Rows from block 5 of a small image classifier, named by matrix and row number. Rows with one number within an expert belong to one neuron, the router's apart. Each number is 50 + 15 x the weight over its row's rms, rounded and kept within 0 to 99. All counts start at 0.
After each expert's rows are labels from the 100 images, of 14848, where the router gives the expert most weight on average: "top examples" is what is common among them. Only what is clearly more common there than usual is listed. The data: retinal OCT scans (Kermany 2017). In brackets: how many of the 100.
# router: router (model.blocks.5.mlp.router.weight, 32x96), inputs 0-95
# gate: expert gate (model.blocks.5.mlp.gate, 32x96x96), inputs 0-95
# up: expert up (model.blocks.5.mlp.up, 32x96x96), inputs 0-95
# down: expert down (model.blocks.5.mlp.down, 32x96x96, transposed), outputs 0-95

# expert 27
router.27:46 50 62 27 71 64 59 41 43 54 38 47 26 74 49 66 55 59 49 56 62 47 16 48 70 35 72 64 40 53 57 56 73 60 39 62 21 37 51 60 29 15 44 64 35 46 69 42 33 67 30 60 50 42 57 69 56 51 77 82 74 39 29 69 25 34 58 47 49 66 59 65 37 69 48 44 63 59 47 38 43 35 48 47 29 69 72 57 84 51 59 68 56 70 52 51
gate.0:64 54 85 48 39 62 59 73 51 51 46 46 49 29 60 15 46 37 59 35 47 58 36 62 70 69 38 55 55 52 44 56 69 46 40 58 45 39 59 51 52 44 60 45 64 40 69 46 31 75 45 45 56 47 45 20 49 39 71 85 55 36 41 38 54 65 63 17 46 70 43 65 66 54 62 30 60 50 36 57 20 54 63 65 09 24 38 64 53 51 30 74 23 61 58 30
up.0:66 50 67 33 49 52 46 69 39 53 57 44 30 44 57 39 37 62 57 35 58 54 34 58 70 77 51 48 56 50 42 71 69 33 14 70 51 38 60 51 39 31 46 34 47 48 78 47 40 71 26 48 54 26 46 18 43 48 64 77 70 37 38 51 45 49 76 37 51 66 52 52 72 59 66 41 52 54 35 47 32 40 60 74 17 47 48 52 68 60 38 87 18 74 51 35
down.0:49 50 50 51 68 29 41 44 55 51 41 48 55 39 89 55 33 24 56 41 34 79 61 60 44 26 50 25 63 71 33 45 62 53 71 71 58 53 28 99 37 46 39 32 70 55 58 58 37 30 22 65 74 63 65 62 47 43 73 55 60 61 41 34 54 62 66 59 38 46 47 42 43 40 59 47 69 54 56 79 47 59 46 54 41 58 62 58 55 55 78 36 40 52 35 34
gate.1:61 44 24 51 62 37 76 43 69 61 46 32 65 67 46 68 34 29 61 35 67 44 55 50 31 54 54 43 61 71 58 47 42 59 54 14 42 21 31 43 64 37 69 40 41 51 59 44 32 54 25 42 58 49 33 19 55 52 53 50 45 35 34 51 32 56 20 72 67 62 51 41 51 63 49 37 42 40 55 44 69 43 64 35 96 43 39 44 34 43 54 44 25 71 39 88
up.1:30 76 73 54 36 45 44 59 35 49 45 66 24 24 72 15 75 53 52 64 46 55 57 76 67 27 47 66 32 39 50 50 47 32 34 79 64 53 70 38 46 67 28 70 73 36 31 44 64 45 63 34 35 63 59 56 51 64 57 39 41 68 61 68 61 31 88 29 44 51 39 44 45 53 49 53 59 60 54 49 30 59 32 56 18 49 54 40 66 61 48 46 65 51 67 27
down.1:39 65 29 51 42 13 27 74 68 27 55 56 45 16 36 35 63 28 53 56 40 53 57 40 76 33 61 55 59 61 29 57 45 47 66 72 46 54 28 38 62 61 45 40 43 22 55 50 46 43 63 52 35 54 52 36 47 36 66 35 39 75 63 45 54 70 57 40 54 47 24 36 42 43 45 55 64 56 78 59 48 66 71 81 75 42 56 51 73 35 50 33 72 23 31 34
top examples: finding: choroidal neovascularization (99)

# expert 2
router.2:53 32 53 31 45 33 36 48 59 22 18 69 73 62 59 48 63 52 41 61 47 65 60 64 59 31 48 60 83 43 39 69 56 64 64 33 50 48 64 64 36 40 45 75 66 41 40 22 49 39 84 72 73 36 27 58 74 64 40 71 64 70 74 65 36 60 38 59 35 39 49 46 49 40 79 33 23 46 48 46 38 47 38 42 17 48 53 41 60 41 37 53 31 44 54 59
gate.0:40 84 79 51 32 34 41 11 61 67 48 67 44 61 33 55 36 52 41 66 42 79 63 44 63 48 35 47 37 63 42 82 70 69 37 49 64 34 38 44 48 66 59 56 43 30 24 29 34 46 44 58 48 44 40 67 36 57 74 68 74 37 67 25 69 35 58 73 63 51 38 44 28 68 41 65 52 37 58 50 52 46 43 53 68 47 61 64 73 49 40 47 47 44 85 59
up.0:57 40 58 65 50 28 31 60 52 51 46 44 47 50 72 64 47 47 43 40 90 58 63 30 48 44 51 35 43 57 56 61 54 44 74 67 34 41 39 63 39 35 68 80 76 87 57 56 34 72 65 34 34 65 67 44 48 65 56 35 50 59 56 45 50 76 51 25 31 35 59 57 69 45 64 44 42 75 60 17 59 34 54 51 70 19 63 55 64 16 43 54 57 53 51 22
down.0:23 42 43 63 70 30 59 74 55 82 61 57 39 72 45 58 76 46 53 79 40 61 42 55 39 57 66 31 73 62 46 67 17 36 41 62 36 46 64 34 55 55 48 36 52 50 56 66 52 35 55 69 46 46 40 69 46 69 69 42 54 38 74 52 79 49 51 25 71 69 23 76 41 58 69 30 46 42 38 42 69 42 47 43 64 49 64 25 52 62 25 36 37 69 64 61
gate.1:43 30 43 40 47 10 43 57 59 34 25 54 57 57 74 56 53 60 32 53 56 49 67 53 37 38 37 60 63 56 39 61 40 65 66 70 65 15 63 48 14 51 24 73 60 54 50 44 53 38 83 64 58 47 42 55 60 78 37 57 66 48 57 50 52 54 58 65 61 48 40 57 25 60 72 46 41 63 42 38 53 91 54 56 10 49 56 44 76 67 50 69 53 66 36 48
up.1:60 27 46 43 71 12 59 38 26 39 34 34 47 61 53 59 58 47 23 43 56 53 63 49 45 18 40 46 76 65 34 54 54 64 73 54 67 31 73 45 21 33 36 67 41 42 54 34 36 48 74 61 38 46 49 62 50 53 26 75 40 22 80 35 53 59 49 74 52 40 42 68 30 60 63 67 40 52 45 50 40 58 45 42 60 57 71 45 68 52 52 81 36 60 26 68
down.1:65 40 41 58 65 47 19 76 44 61 47 23 40 31 57 32 31 51 34 53 51 51 76 35 42 61 36 56 58 38 67 71 75 57 46 51 48 30 26 45 67 41 39 46 52 49 32 38 63 64 64 82 86 57 42 39 66 33 40 36 36 49 73 45 43 35 43 33 44 58 65 15 25 60 53 60 47 56 42 47 49 25 70 55 58 56 32 46 69 43 75 66 51 69 77 36
top examples: finding: choroidal neovascularization (67)

# expert 30
router.30:63 29 48 30 35 50 22 68 40 57 54 66 42 48 55 31 43 60 30 35 60 53 55 71 71 54 50 58 08 37 51 61 49 28 42 38 64 58 37 71 17 41 68 46 18 64 55 63 33 39 43 64 67 64 43 36 59 72 50 47 63 37 53 60 70 42 75 42 60 36 66 30 24 54 53 72 63 69 34 60 58 62 74 40 53 20 54 64 60 53 57 37 70 25 57 41
gate.0:63 32 38 24 52 47 27 63 47 55 65 48 42 54 62 39 75 53 53 26 55 43 60 55 59 43 61 68 34 72 65 50 45 30 80 62 42 28 37 49 23 70 39 44 42 54 30 87 56 39 97 50 58 69 56 52 67 61 47 28 69 46 42 41 75 62 60 57 25 12 27 44 24 50 33 51 59 48 75 64 52 56 33 35 43 51 49 54 53 43 65 37 49 49 55 44
up.0:45 31 43 45 67 22 22 59 66 38 80 75 59 56 73 32 49 59 50 48 50 63 67 35 47 29 72 50 34 62 68 49 29 08 52 67 65 26 33 77 61 63 22 36 34 62 27 52 50 45 55 53 50 47 39 64 72 39 31 42 47 61 35 47 68 88 52 42 56 36 63 48 39 49 59 58 62 30 44 62 61 33 72 61 55 44 40 33 44 63 33 39 52 48 69 42
down.0:52 59 38 39 53 27 31 48 52 50 58 37 63 38 66 63 24 23 38 66 68 58 46 73 61 40 40 51 60 52 24 42 48 57 39 64 58 58 38 77 51 33 45 49 40 44 73 45 35 42 17 75 74 78 69 31 56 65 65 63 62 53 40 60 37 70 47 75 38 34 66 14 25 39 48 49 70 25 47 68 34 49 61 50 46 53 68 53 74 66 65 30 64 37 58 38
gate.1:86 40 48 51 43 79 47 59 29 60 34 60 63 57 34 17 43 56 29 45 45 56 55 71 47 60 50 63 39 40 33 51 69 63 58 36 62 53 33 60 18 58 75 35 54 67 50 49 30 53 66 51 55 62 29 43 40 64 56 50 44 40 80 39 56 50 71 45 36 60 43 53 41 41 48 54 55 68 47 35 19 69 58 62 35 31 72 48 71 57 62 67 98 33 56 78
up.1:31 53 31 57 82 22 44 26 56 35 70 45 52 44 52 88 46 33 67 53 48 40 46 38 40 38 39 45 55 73 54 70 46 33 41 54 50 57 39 52 89 25 17 52 47 32 52 52 66 48 35 56 38 39 75 72 48 39 46 43 52 52 19 56 43 50 41 38 53 53 73 84 68 43 49 34 42 44 62 74 64 32 40 53 53 64 31 39 29 49 48 44 16 68 57 41
down.1:58 51 14 45 53 30 41 67 74 35 68 30 75 61 76 56 46 48 49 71 34 55 65 26 65 40 34 48 70 44 27 45 41 42 46 61 35 48 56 47 56 73 35 51 55 55 51 45 20 54 44 47 32 71 50 37 51 48 84 44 48 74 66 59 47 45 60 47 67 62 25 72 44 47 50 41 53 40 62 60 23 55 83 62 37 56 51 68 59 63 64 38 80 39 16 28
top examples: finding: drusen (37)

# expert 25
router.25:31 23 41 45 55 63 19 46 44 41 30 45 50 66 58 45 76 15 29 22 60 33 42 47 44 53 39 26 54 36 42 60 57 67 60 54 80 53 51 34 53 42 58 65 34 51 57 67 56 32 74 56 28 60 40 72 45 55 43 55 48 35 43 68 20 63 44 71 61 34 67 46 74 45 34 34 51 27 67 59 57 50 54 52 21 33 30 17 53 70 33 40 45 33 63 54
gate.4:29 48 65 43 51 33 29 59 64 47 54 71 52 68 31 69 50 64 71 28 48 34 52 25 32 63 53 38 52 29 57 37 37 45 65 65 71 39 24 45 43 61 58 17 63 33 48 40 55 47 27 58 47 47 39 47 56 69 42 52 42 46 39 39 64 74 80 73 51 54 25 53 51 39 36 54 61 22 35 51 63 39 42 55 57 43 38 29 94 63 48 59 73 21 44 22
up.4:39 37 73 52 47 56 34 46 37 55 83 59 36 54 51 36 40 52 61 63 28 66 47 54 85 57 61 69 41 53 42 38 62 68 72 34 41 91 29 39 64 30 27 37 71 50 49 44 57 57 57 43 57 57 49 70 71 26 62 67 55 41 52 63 63 43 28 37 56 71 52 55 42 42 58 41 43 73 34 29 30 75 74 49 56 44 40 65 21 34 74 24 48 68 62 48
down.4:67 49 67 52 44 49 54 57 61 65 24 53 76 41 45 91 69 48 58 29 50 47 42 53 47 57 64 12 39 48 95 49 29 41 68 66 47 42 48 36 45 67 64 65 49 57 57 55 28 54 42 27 22 56 47 56 28 39 63 62 60 40 64 67 53 51 23 45 55 51 32 76 76 42 68 62 42 66 47 31 40 36 26 54 50 32 55 45 54 63 45 71 22 66 37 38
gate.5:66 52 37 49 53 35 42 69 52 77 36 53 48 51 54 65 54 47 54 55 67 70 59 59 56 67 26 62 63 48 47 58 36 39 37 35 61 34 63 70 50 60 57 51 15 56 36 39 58 74 00 20 84 13 44 53 73 28 40 45 57 65 27 64 27 75 38 47 24 50 37 47 42 53 49 45 43 54 46 37 51 86 52 61 46 46 68 65 44 46 49 57 32 42 50 50
up.5:31 40 49 43 50 63 39 64 39 68 64 50 42 59 63 50 68 32 28 43 50 44 21 55 64 49 50 56 47 48 54 19 68 52 77 50 28 57 50 65 50 60 60 56 60 60 55 60 54 59 99 14 22 56 70 45 56 44 42 49 43 38 56 57 71 33 59 45 63 47 53 62 31 48 50 80 54 26 79 46 45 38 63 75 61 55 50 49 68 48 67 27 43 61 36 77
down.5:45 44 59 60 72 63 26 39 37 41 72 37 59 37 57 58 42 48 24 53 41 39 55 56 43 56 50 56 50 65 51 28 75 46 44 62 59 53 34 80 24 46 56 38 46 51 73 83 67 40 14 43 71 57 51 56 36 46 51 56 49 49 42 38 61 67 80 55 38 20 62 41 59 78 60 38 35 46 46 69 87 81 51 30 37 37 74 47 46 35 74 32 48 64 32 49
top examples: finding: normal (99)

# expert 17
router.17:24 81 52 53 44 48 64 60 51 31 40 33 59 52 64 70 62 74 59 68 60 67 66 38 54 15 54 14 23 47 44 42 43 44 60 63 45 54 75 47 49 71 51 55 77 09 45 66 37 63 51 49 29 25 64 41 39 32 48 35 42 54 33 29 75 36 42 31 31 65 26 58 52 65 51 41 44 50 66 47 55 44 43 36 73 50 73 39 42 35 49 33 34 54 38 55
gate.4:53 49 33 37 33 79 27 47 43 54 45 44 78 53 48 50 76 46 44 22 80 59 73 30 52 39 61 32 41 51 28 49 69 54 11 42 29 36 49 53 62 35 66 52 63 27 79 32 47 60 60 56 51 49 83 49 59 51 22 40 48 50 53 45 47 64 55 38 50 34 55 56 50 35 20 33 82 51 48 58 51 58 32 34 54 53 69 66 47 42 75 40 48 50 66 84
up.4:35 57 49 51 40 40 58 56 41 57 53 49 24 49 47 27 65 85 57 48 25 65 49 90 40 57 58 59 39 60 71 36 61 52 38 67 26 67 63 51 52 57 53 30 24 47 42 51 29 08 55 67 38 74 31 87 54 55 26 68 27 50 63 42 53 55 48 48 49 68 46 57 78 44 53 61 30 67 46 22 43 49 48 56 54 45 21 48 62 46 71 28 56 51 42 50
down.4:61 58 49 46 53 55 75 60 65 30 34 45 48 33 53 69 50 46 55 66 28 52 81 45 59 53 63 58 53 54 42 62 39 64 40 59 45 39 43 20 11 60 66 30 64 71 42 48 76 57 53 38 40 68 44 50 31 26 80 22 40 53 57 54 63 40 37 27 49 30 51 64 66 73 55 16 54 45 64 45 51 27 28 52 59 30 51 63 42 46 51 87 77 49 46 31
gate.5:48 62 51 59 28 28 45 44 52 28 44 63 50 60 67 39 65 55 66 75 36 76 62 40 51 21 46 33 27 44 51 35 29 39 57 65 80 59 72 25 76 59 49 44 67 47 40 47 31 60 70 23 39 72 48 41 52 39 68 42 72 49 41 56 52 27 29 59 51 59 28 42 30 79 39 70 54 68 78 17 57 24 50 58 45 43 42 41 53 46 54 38 62 48 69 47
up.5:39 53 63 61 48 49 48 44 57 71 61 47 44 36 51 49 31 13 45 51 54 44 61 61 58 88 57 56 49 66 55 28 65 60 72 37 56 52 48 62 56 42 44 62 41 69 42 56 56 60 67 58 40 32 47 56 32 71 52 35 24 59 55 55 64 53 36 29 38 07 55 45 53 55 27 16 48 21 51 63 43 60 58 47 59 45 35 50 23 57 91 62 15 80 35 50
down.5:28 55 25 35 33 17 35 79 43 41 67 34 67 52 47 53 47 38 32 48 43 46 20 60 68 46 40 43 68 55 37 60 37 50 38 72 20 77 59 51 75 51 57 64 61 40 37 39 61 54 64 75 32 60 61 46 52 32 64 58 33 68 67 74 54 33 36 32 59 65 29 44 47 49 20 63 37 47 58 55 28 73 64 49 70 48 38 43 73 69 42 32 73 55 49 48
top examples: finding: drusen (26)

# expert 21
router.21:79 33 52 49 55 28 49 62 32 53 49 49 36 53 30 32 69 56 55 74 30 46 56 69 50 15 45 57 71 78 48 68 28 59 50 75 41 53 75 62 22 29 46 51 66 78 34 55 57 43 51 45 39 63 56 50 35 65 41 64 21 45 62 42 52 36 59 52 63 66 47 27 50 26 53 68 58 45 51 49 47 25 54 55 81 59 28 46 67 77 67 35 66 50 65 25
gate.4:64 57 50 63 53 49 37 55 40 78 64 43 66 34 34 39 56 44 44 64 49 83 52 59 54 51 22 67 47 63 72 58 54 79 49 63 50 12 51 53 40 35 24 30 56 84 26 52 48 39 77 60 42 45 49 63 48 72 38 29 26 56 82 64 59 53 73 43 64 60 42 19 47 27 48 59 51 63 70 26 53 31 47 56 41 34 47 46 37 67 66 39 68 49 54 35
up.4:38 39 62 61 65 39 62 20 57 53 26 33 09 59 53 38 68 63 48 41 23 64 76 47 43 52 42 19 32 41 42 43 43 55 33 24 51 43 44 56 71 81 65 44 53 41 62 72 56 49 64 56 48 33 49 65 60 42 46 71 40 61 89 63 53 78 49 53 44 31 36 49 59 42 62 28 47 87 36 43 29 49 70 40 54 58 51 75 56 70 57 37 54 48 51 56
down.4:44 34 82 69 61 51 48 55 57 40 48 67 27 51 20 36 15 58 36 59 67 20 64 24 68 64 60 60 51 27 60 50 52 56 30 19 37 33 67 32 56 72 61 29 56 51 31 64 38 62 73 41 37 51 37 74 81 46 45 43 41 52 67 36 61 59 44 25 40 71 50 60 65 76 52 49 44 56 59 20 57 38 59 53 72 47 55 41 37 61 56 57 31 55 41 47
gate.5:63 55 60 52 31 55 21 72 35 67 82 57 64 35 43 55 46 22 48 40 58 41 28 57 36 82 48 77 64 69 55 57 69 63 31 52 40 42 64 49 53 44 19 26 64 74 26 16 35 47 56 44 42 64 55 55 60 59 71 28 40 39 32 34 59 39 59 43 54 63 58 29 65 49 31 72 58 32 55 44 81 36 29 44 57 56 47 43 32 42 65 57 67 54 57 39
up.5:43 47 40 51 49 51 67 33 61 31 28 39 36 58 62 45 57 75 53 66 51 42 84 49 56 36 50 19 60 43 45 59 38 49 60 44 48 70 49 56 83 73 76 76 50 26 64 80 55 61 39 57 65 33 32 56 66 25 37 84 51 51 55 82 46 73 23 55 32 33 56 59 46 51 79 34 30 57 48 53 27 58 70 51 56 50 54 65 56 41 25 59 46 35 46 57
down.5:59 41 71 64 65 68 57 47 76 43 46 58 24 46 55 37 31 53 57 60 77 31 81 34 42 58 58 64 47 39 59 66 53 44 44 29 48 20 45 32 45 72 42 33 49 60 43 65 30 54 61 34 26 53 38 69 75 38 53 42 49 62 64 41 57 38 64 26 31 76 66 61 60 85 58 50 37 64 55 15 61 27 44 52 64 44 58 46 46 51 35 69 26 56 53 18
top examples: finding: normal (85)

# expert 18
router.18:46 59 37 58 36 48 47 64 36 67 52 59 36 40 43 79 34 47 47 29 40 51 45 54 27 52 29 65 47 50 64 69 51 25 78 49 55 50 39 27 47 66 50 35 59 63 42 58 49 61 27 35 75 55 39 28 36 32 48 30 45 69 29 41 38 71 13 68 62 75 30 58 52 49 74 60 26 32 40 52 50 88 49 46 40 43 34 47 72 37 30 42 46 65 67 81
gate.4:24 53 65 65 36 27 54 39 44 63 68 68 48 53 33 77 33 74 64 45 27 37 46 56 43 47 51 47 23 50 57 59 59 31 64 51 49 33 46 48 39 54 76 56 53 42 45 67 30 58 37 27 57 71 33 43 37 16 44 46 54 67 34 40 44 81 45 54 37 61 44 91 60 48 58 72 40 26 40 45 53 50 40 36 41 43 15 44 45 55 48 15 51 35 68 77
up.4:44 66 65 67 47 36 43 34 55 62 58 50 45 61 38 71 21 72 60 62 56 32 50 45 64 64 54 49 19 37 72 53 61 38 70 67 66 28 50 58 34 75 67 40 48 49 45 73 31 52 26 33 48 71 26 61 30 52 51 31 46 91 32 44 48 57 52 49 43 67 52 85 55 45 63 60 48 29 24 35 37 70 54 44 45 42 25 38 73 56 41 25 62 47 62 65
down.4:25 41 56 38 41 34 42 66 42 57 44 46 57 59 48 27 54 49 49 45 40 35 44 56 68 48 41 07 58 66 33 52 34 44 58 45 20 67 57 65 72 36 54 39 72 41 19 22 70 61 65 81 54 41 82 57 44 28 54 51 28 72 66 69 69 56 66 45 73 51 28 48 39 48 38 53 53 53 49 34 44 83 69 71 60 77 31 33 58 60 47 47 55 56 51 52
gate.5:35 42 56 42 73 63 50 53 24 57 66 80 65 37 36 85 34 31 62 28 34 40 52 41 50 49 47 49 66 47 48 77 67 32 52 15 57 60 31 57 28 42 48 34 52 47 55 24 40 65 16 33 64 49 50 46 60 22 66 68 49 39 35 65 54 61 39 62 64 75 54 72 59 12 85 58 52 48 42 51 55 50 49 47 53 45 51 56 65 42 43 66 61 25 49 65
up.5:54 35 44 37 53 41 54 48 09 47 37 45 62 52 60 42 58 58 78 14 30 43 59 60 70 30 72 80 64 41 41 49 55 88 35 42 28 36 38 37 56 27 64 67 53 68 82 51 47 47 38 42 54 59 59 68 50 46 44 79 48 27 58 77 57 32 56 60 61 33 49 65 47 29 40 51 65 40 56 21 72 26 51 53 52 51 67 44 49 63 58 69 56 65 42 52
down.5:48 45 57 25 77 42 26 59 84 50 55 56 56 66 56 62 25 41 49 65 35 41 52 53 63 52 35 49 65 51 33 30 60 69 26 61 54 29 29 76 47 34 57 47 40 35 57 51 72 44 38 61 81 59 38 34 54 66 29 51 63 54 37 55 49 68 59 68 48 41 48 23 52 25 64 44 29 22 24 65 15 47 68 56 53 68 58 37 70 44 67 36 58 67 70 47
top examples: finding: choroidal neovascularization (100)

# expert 4
router.4:75 40 66 56 32 55 67 43 55 34 47 65 66 68 47 37 47 43 40 72 50 17 24 38 26 26 73 48 56 54 45 47 48 36 24 55 44 64 69 35 61 68 76 74 46 34 36 42 25 58 64 57 61 28 34 59 15 56 30 58 64 84 28 48 52 72 53 54 42 45 70 39 53 52 38 18 50 37 40 45 69 32 29 39 40 67 42 43 67 33 59 48 54 44 55 44
gate.0:49 29 48 51 53 27 64 44 72 62 45 38 71 32 39 64 70 33 41 61 67 75 56 55 21 81 32 37 41 34 70 59 52 38 62 43 40 56 89 34 48 51 69 61 41 46 69 52 31 35 58 51 47 51 43 30 41 51 67 54 47 57 32 35 50 36 56 36 63 27 70 34 32 71 38 30 66 48 65 46 95 50 57 64 26 61 61 57 51 52 35 44 45 39 19 37
up.0:50 64 53 45 78 29 56 73 30 30 14 08 45 32 57 58 37 64 25 57 52 49 53 54 56 41 33 62 37 37 44 59 43 47 58 71 59 70 40 35 39 40 68 62 58 54 65 43 36 55 61 53 56 64 44 61 69 27 81 60 44 48 65 55 50 61 36 33 65 72 56 45 28 49 70 42 82 54 83 83 34 60 59 62 61 48 39 30 27 51 70 58 50 49 63 51
down.0:37 79 57 69 60 47 64 35 46 55 67 47 60 46 61 65 40 57 63 38 70 83 51 61 61 49 38 16 37 61 37 32 43 32 32 49 54 34 65 56 65 53 48 24 49 64 43 54 50 31 73 36 50 55 52 69 78 57 68 49 67 30 54 47 47 56 29 60 55 55 96 40 28 59 45 65 39 26 42 28 48 94 50 61 64 71 45 49 56 49 28 64 37 49 58 67
gate.1:73 34 38 87 65 66 29 56 44 69 38 60 56 60 72 55 31 62 40 41 43 62 66 31 65 54 43 65 47 11 48 44 50 45 89 65 46 51 26 62 65 65 45 61 69 67 47 14 44 87 56 56 37 56 30 48 68 37 29 49 37 59 53 76 57 81 57 44 39 46 50 32 61 54 42 40 29 49 33 49 35 57 53 53 54 58 49 49 32 39 71 43 52 24 43 49
up.1:73 77 13 32 34 42 70 20 62 57 61 52 76 32 44 68 66 46 62 41 56 68 60 50 50 37 55 64 49 54 68 38 38 66 10 50 46 66 65 55 31 54 52 41 52 25 53 80 53 29 64 35 49 56 43 58 60 66 57 46 63 49 52 36 38 21 42 53 33 59 71 57 55 40 42 28 28 39 41 41 72 62 59 59 51 47 43 40 71 60 72 65 26 52 18 60
down.1:56 48 48 22 46 56 31 24 72 59 48 51 51 56 30 43 58 79 67 60 54 46 23 66 37 56 57 55 52 33 53 49 39 52 26 46 45 40 42 38 89 46 53 71 43 35 15 27 47 52 72 56 51 28 21 70 74 36 30 62 57 46 56 50 53 35 31 63 74 53 47 62 59 48 39 57 42 46 40 63 73 54 88 27 68 40 39 57 58 52 57 48 68 83 55 64
top examples: finding: normal (91)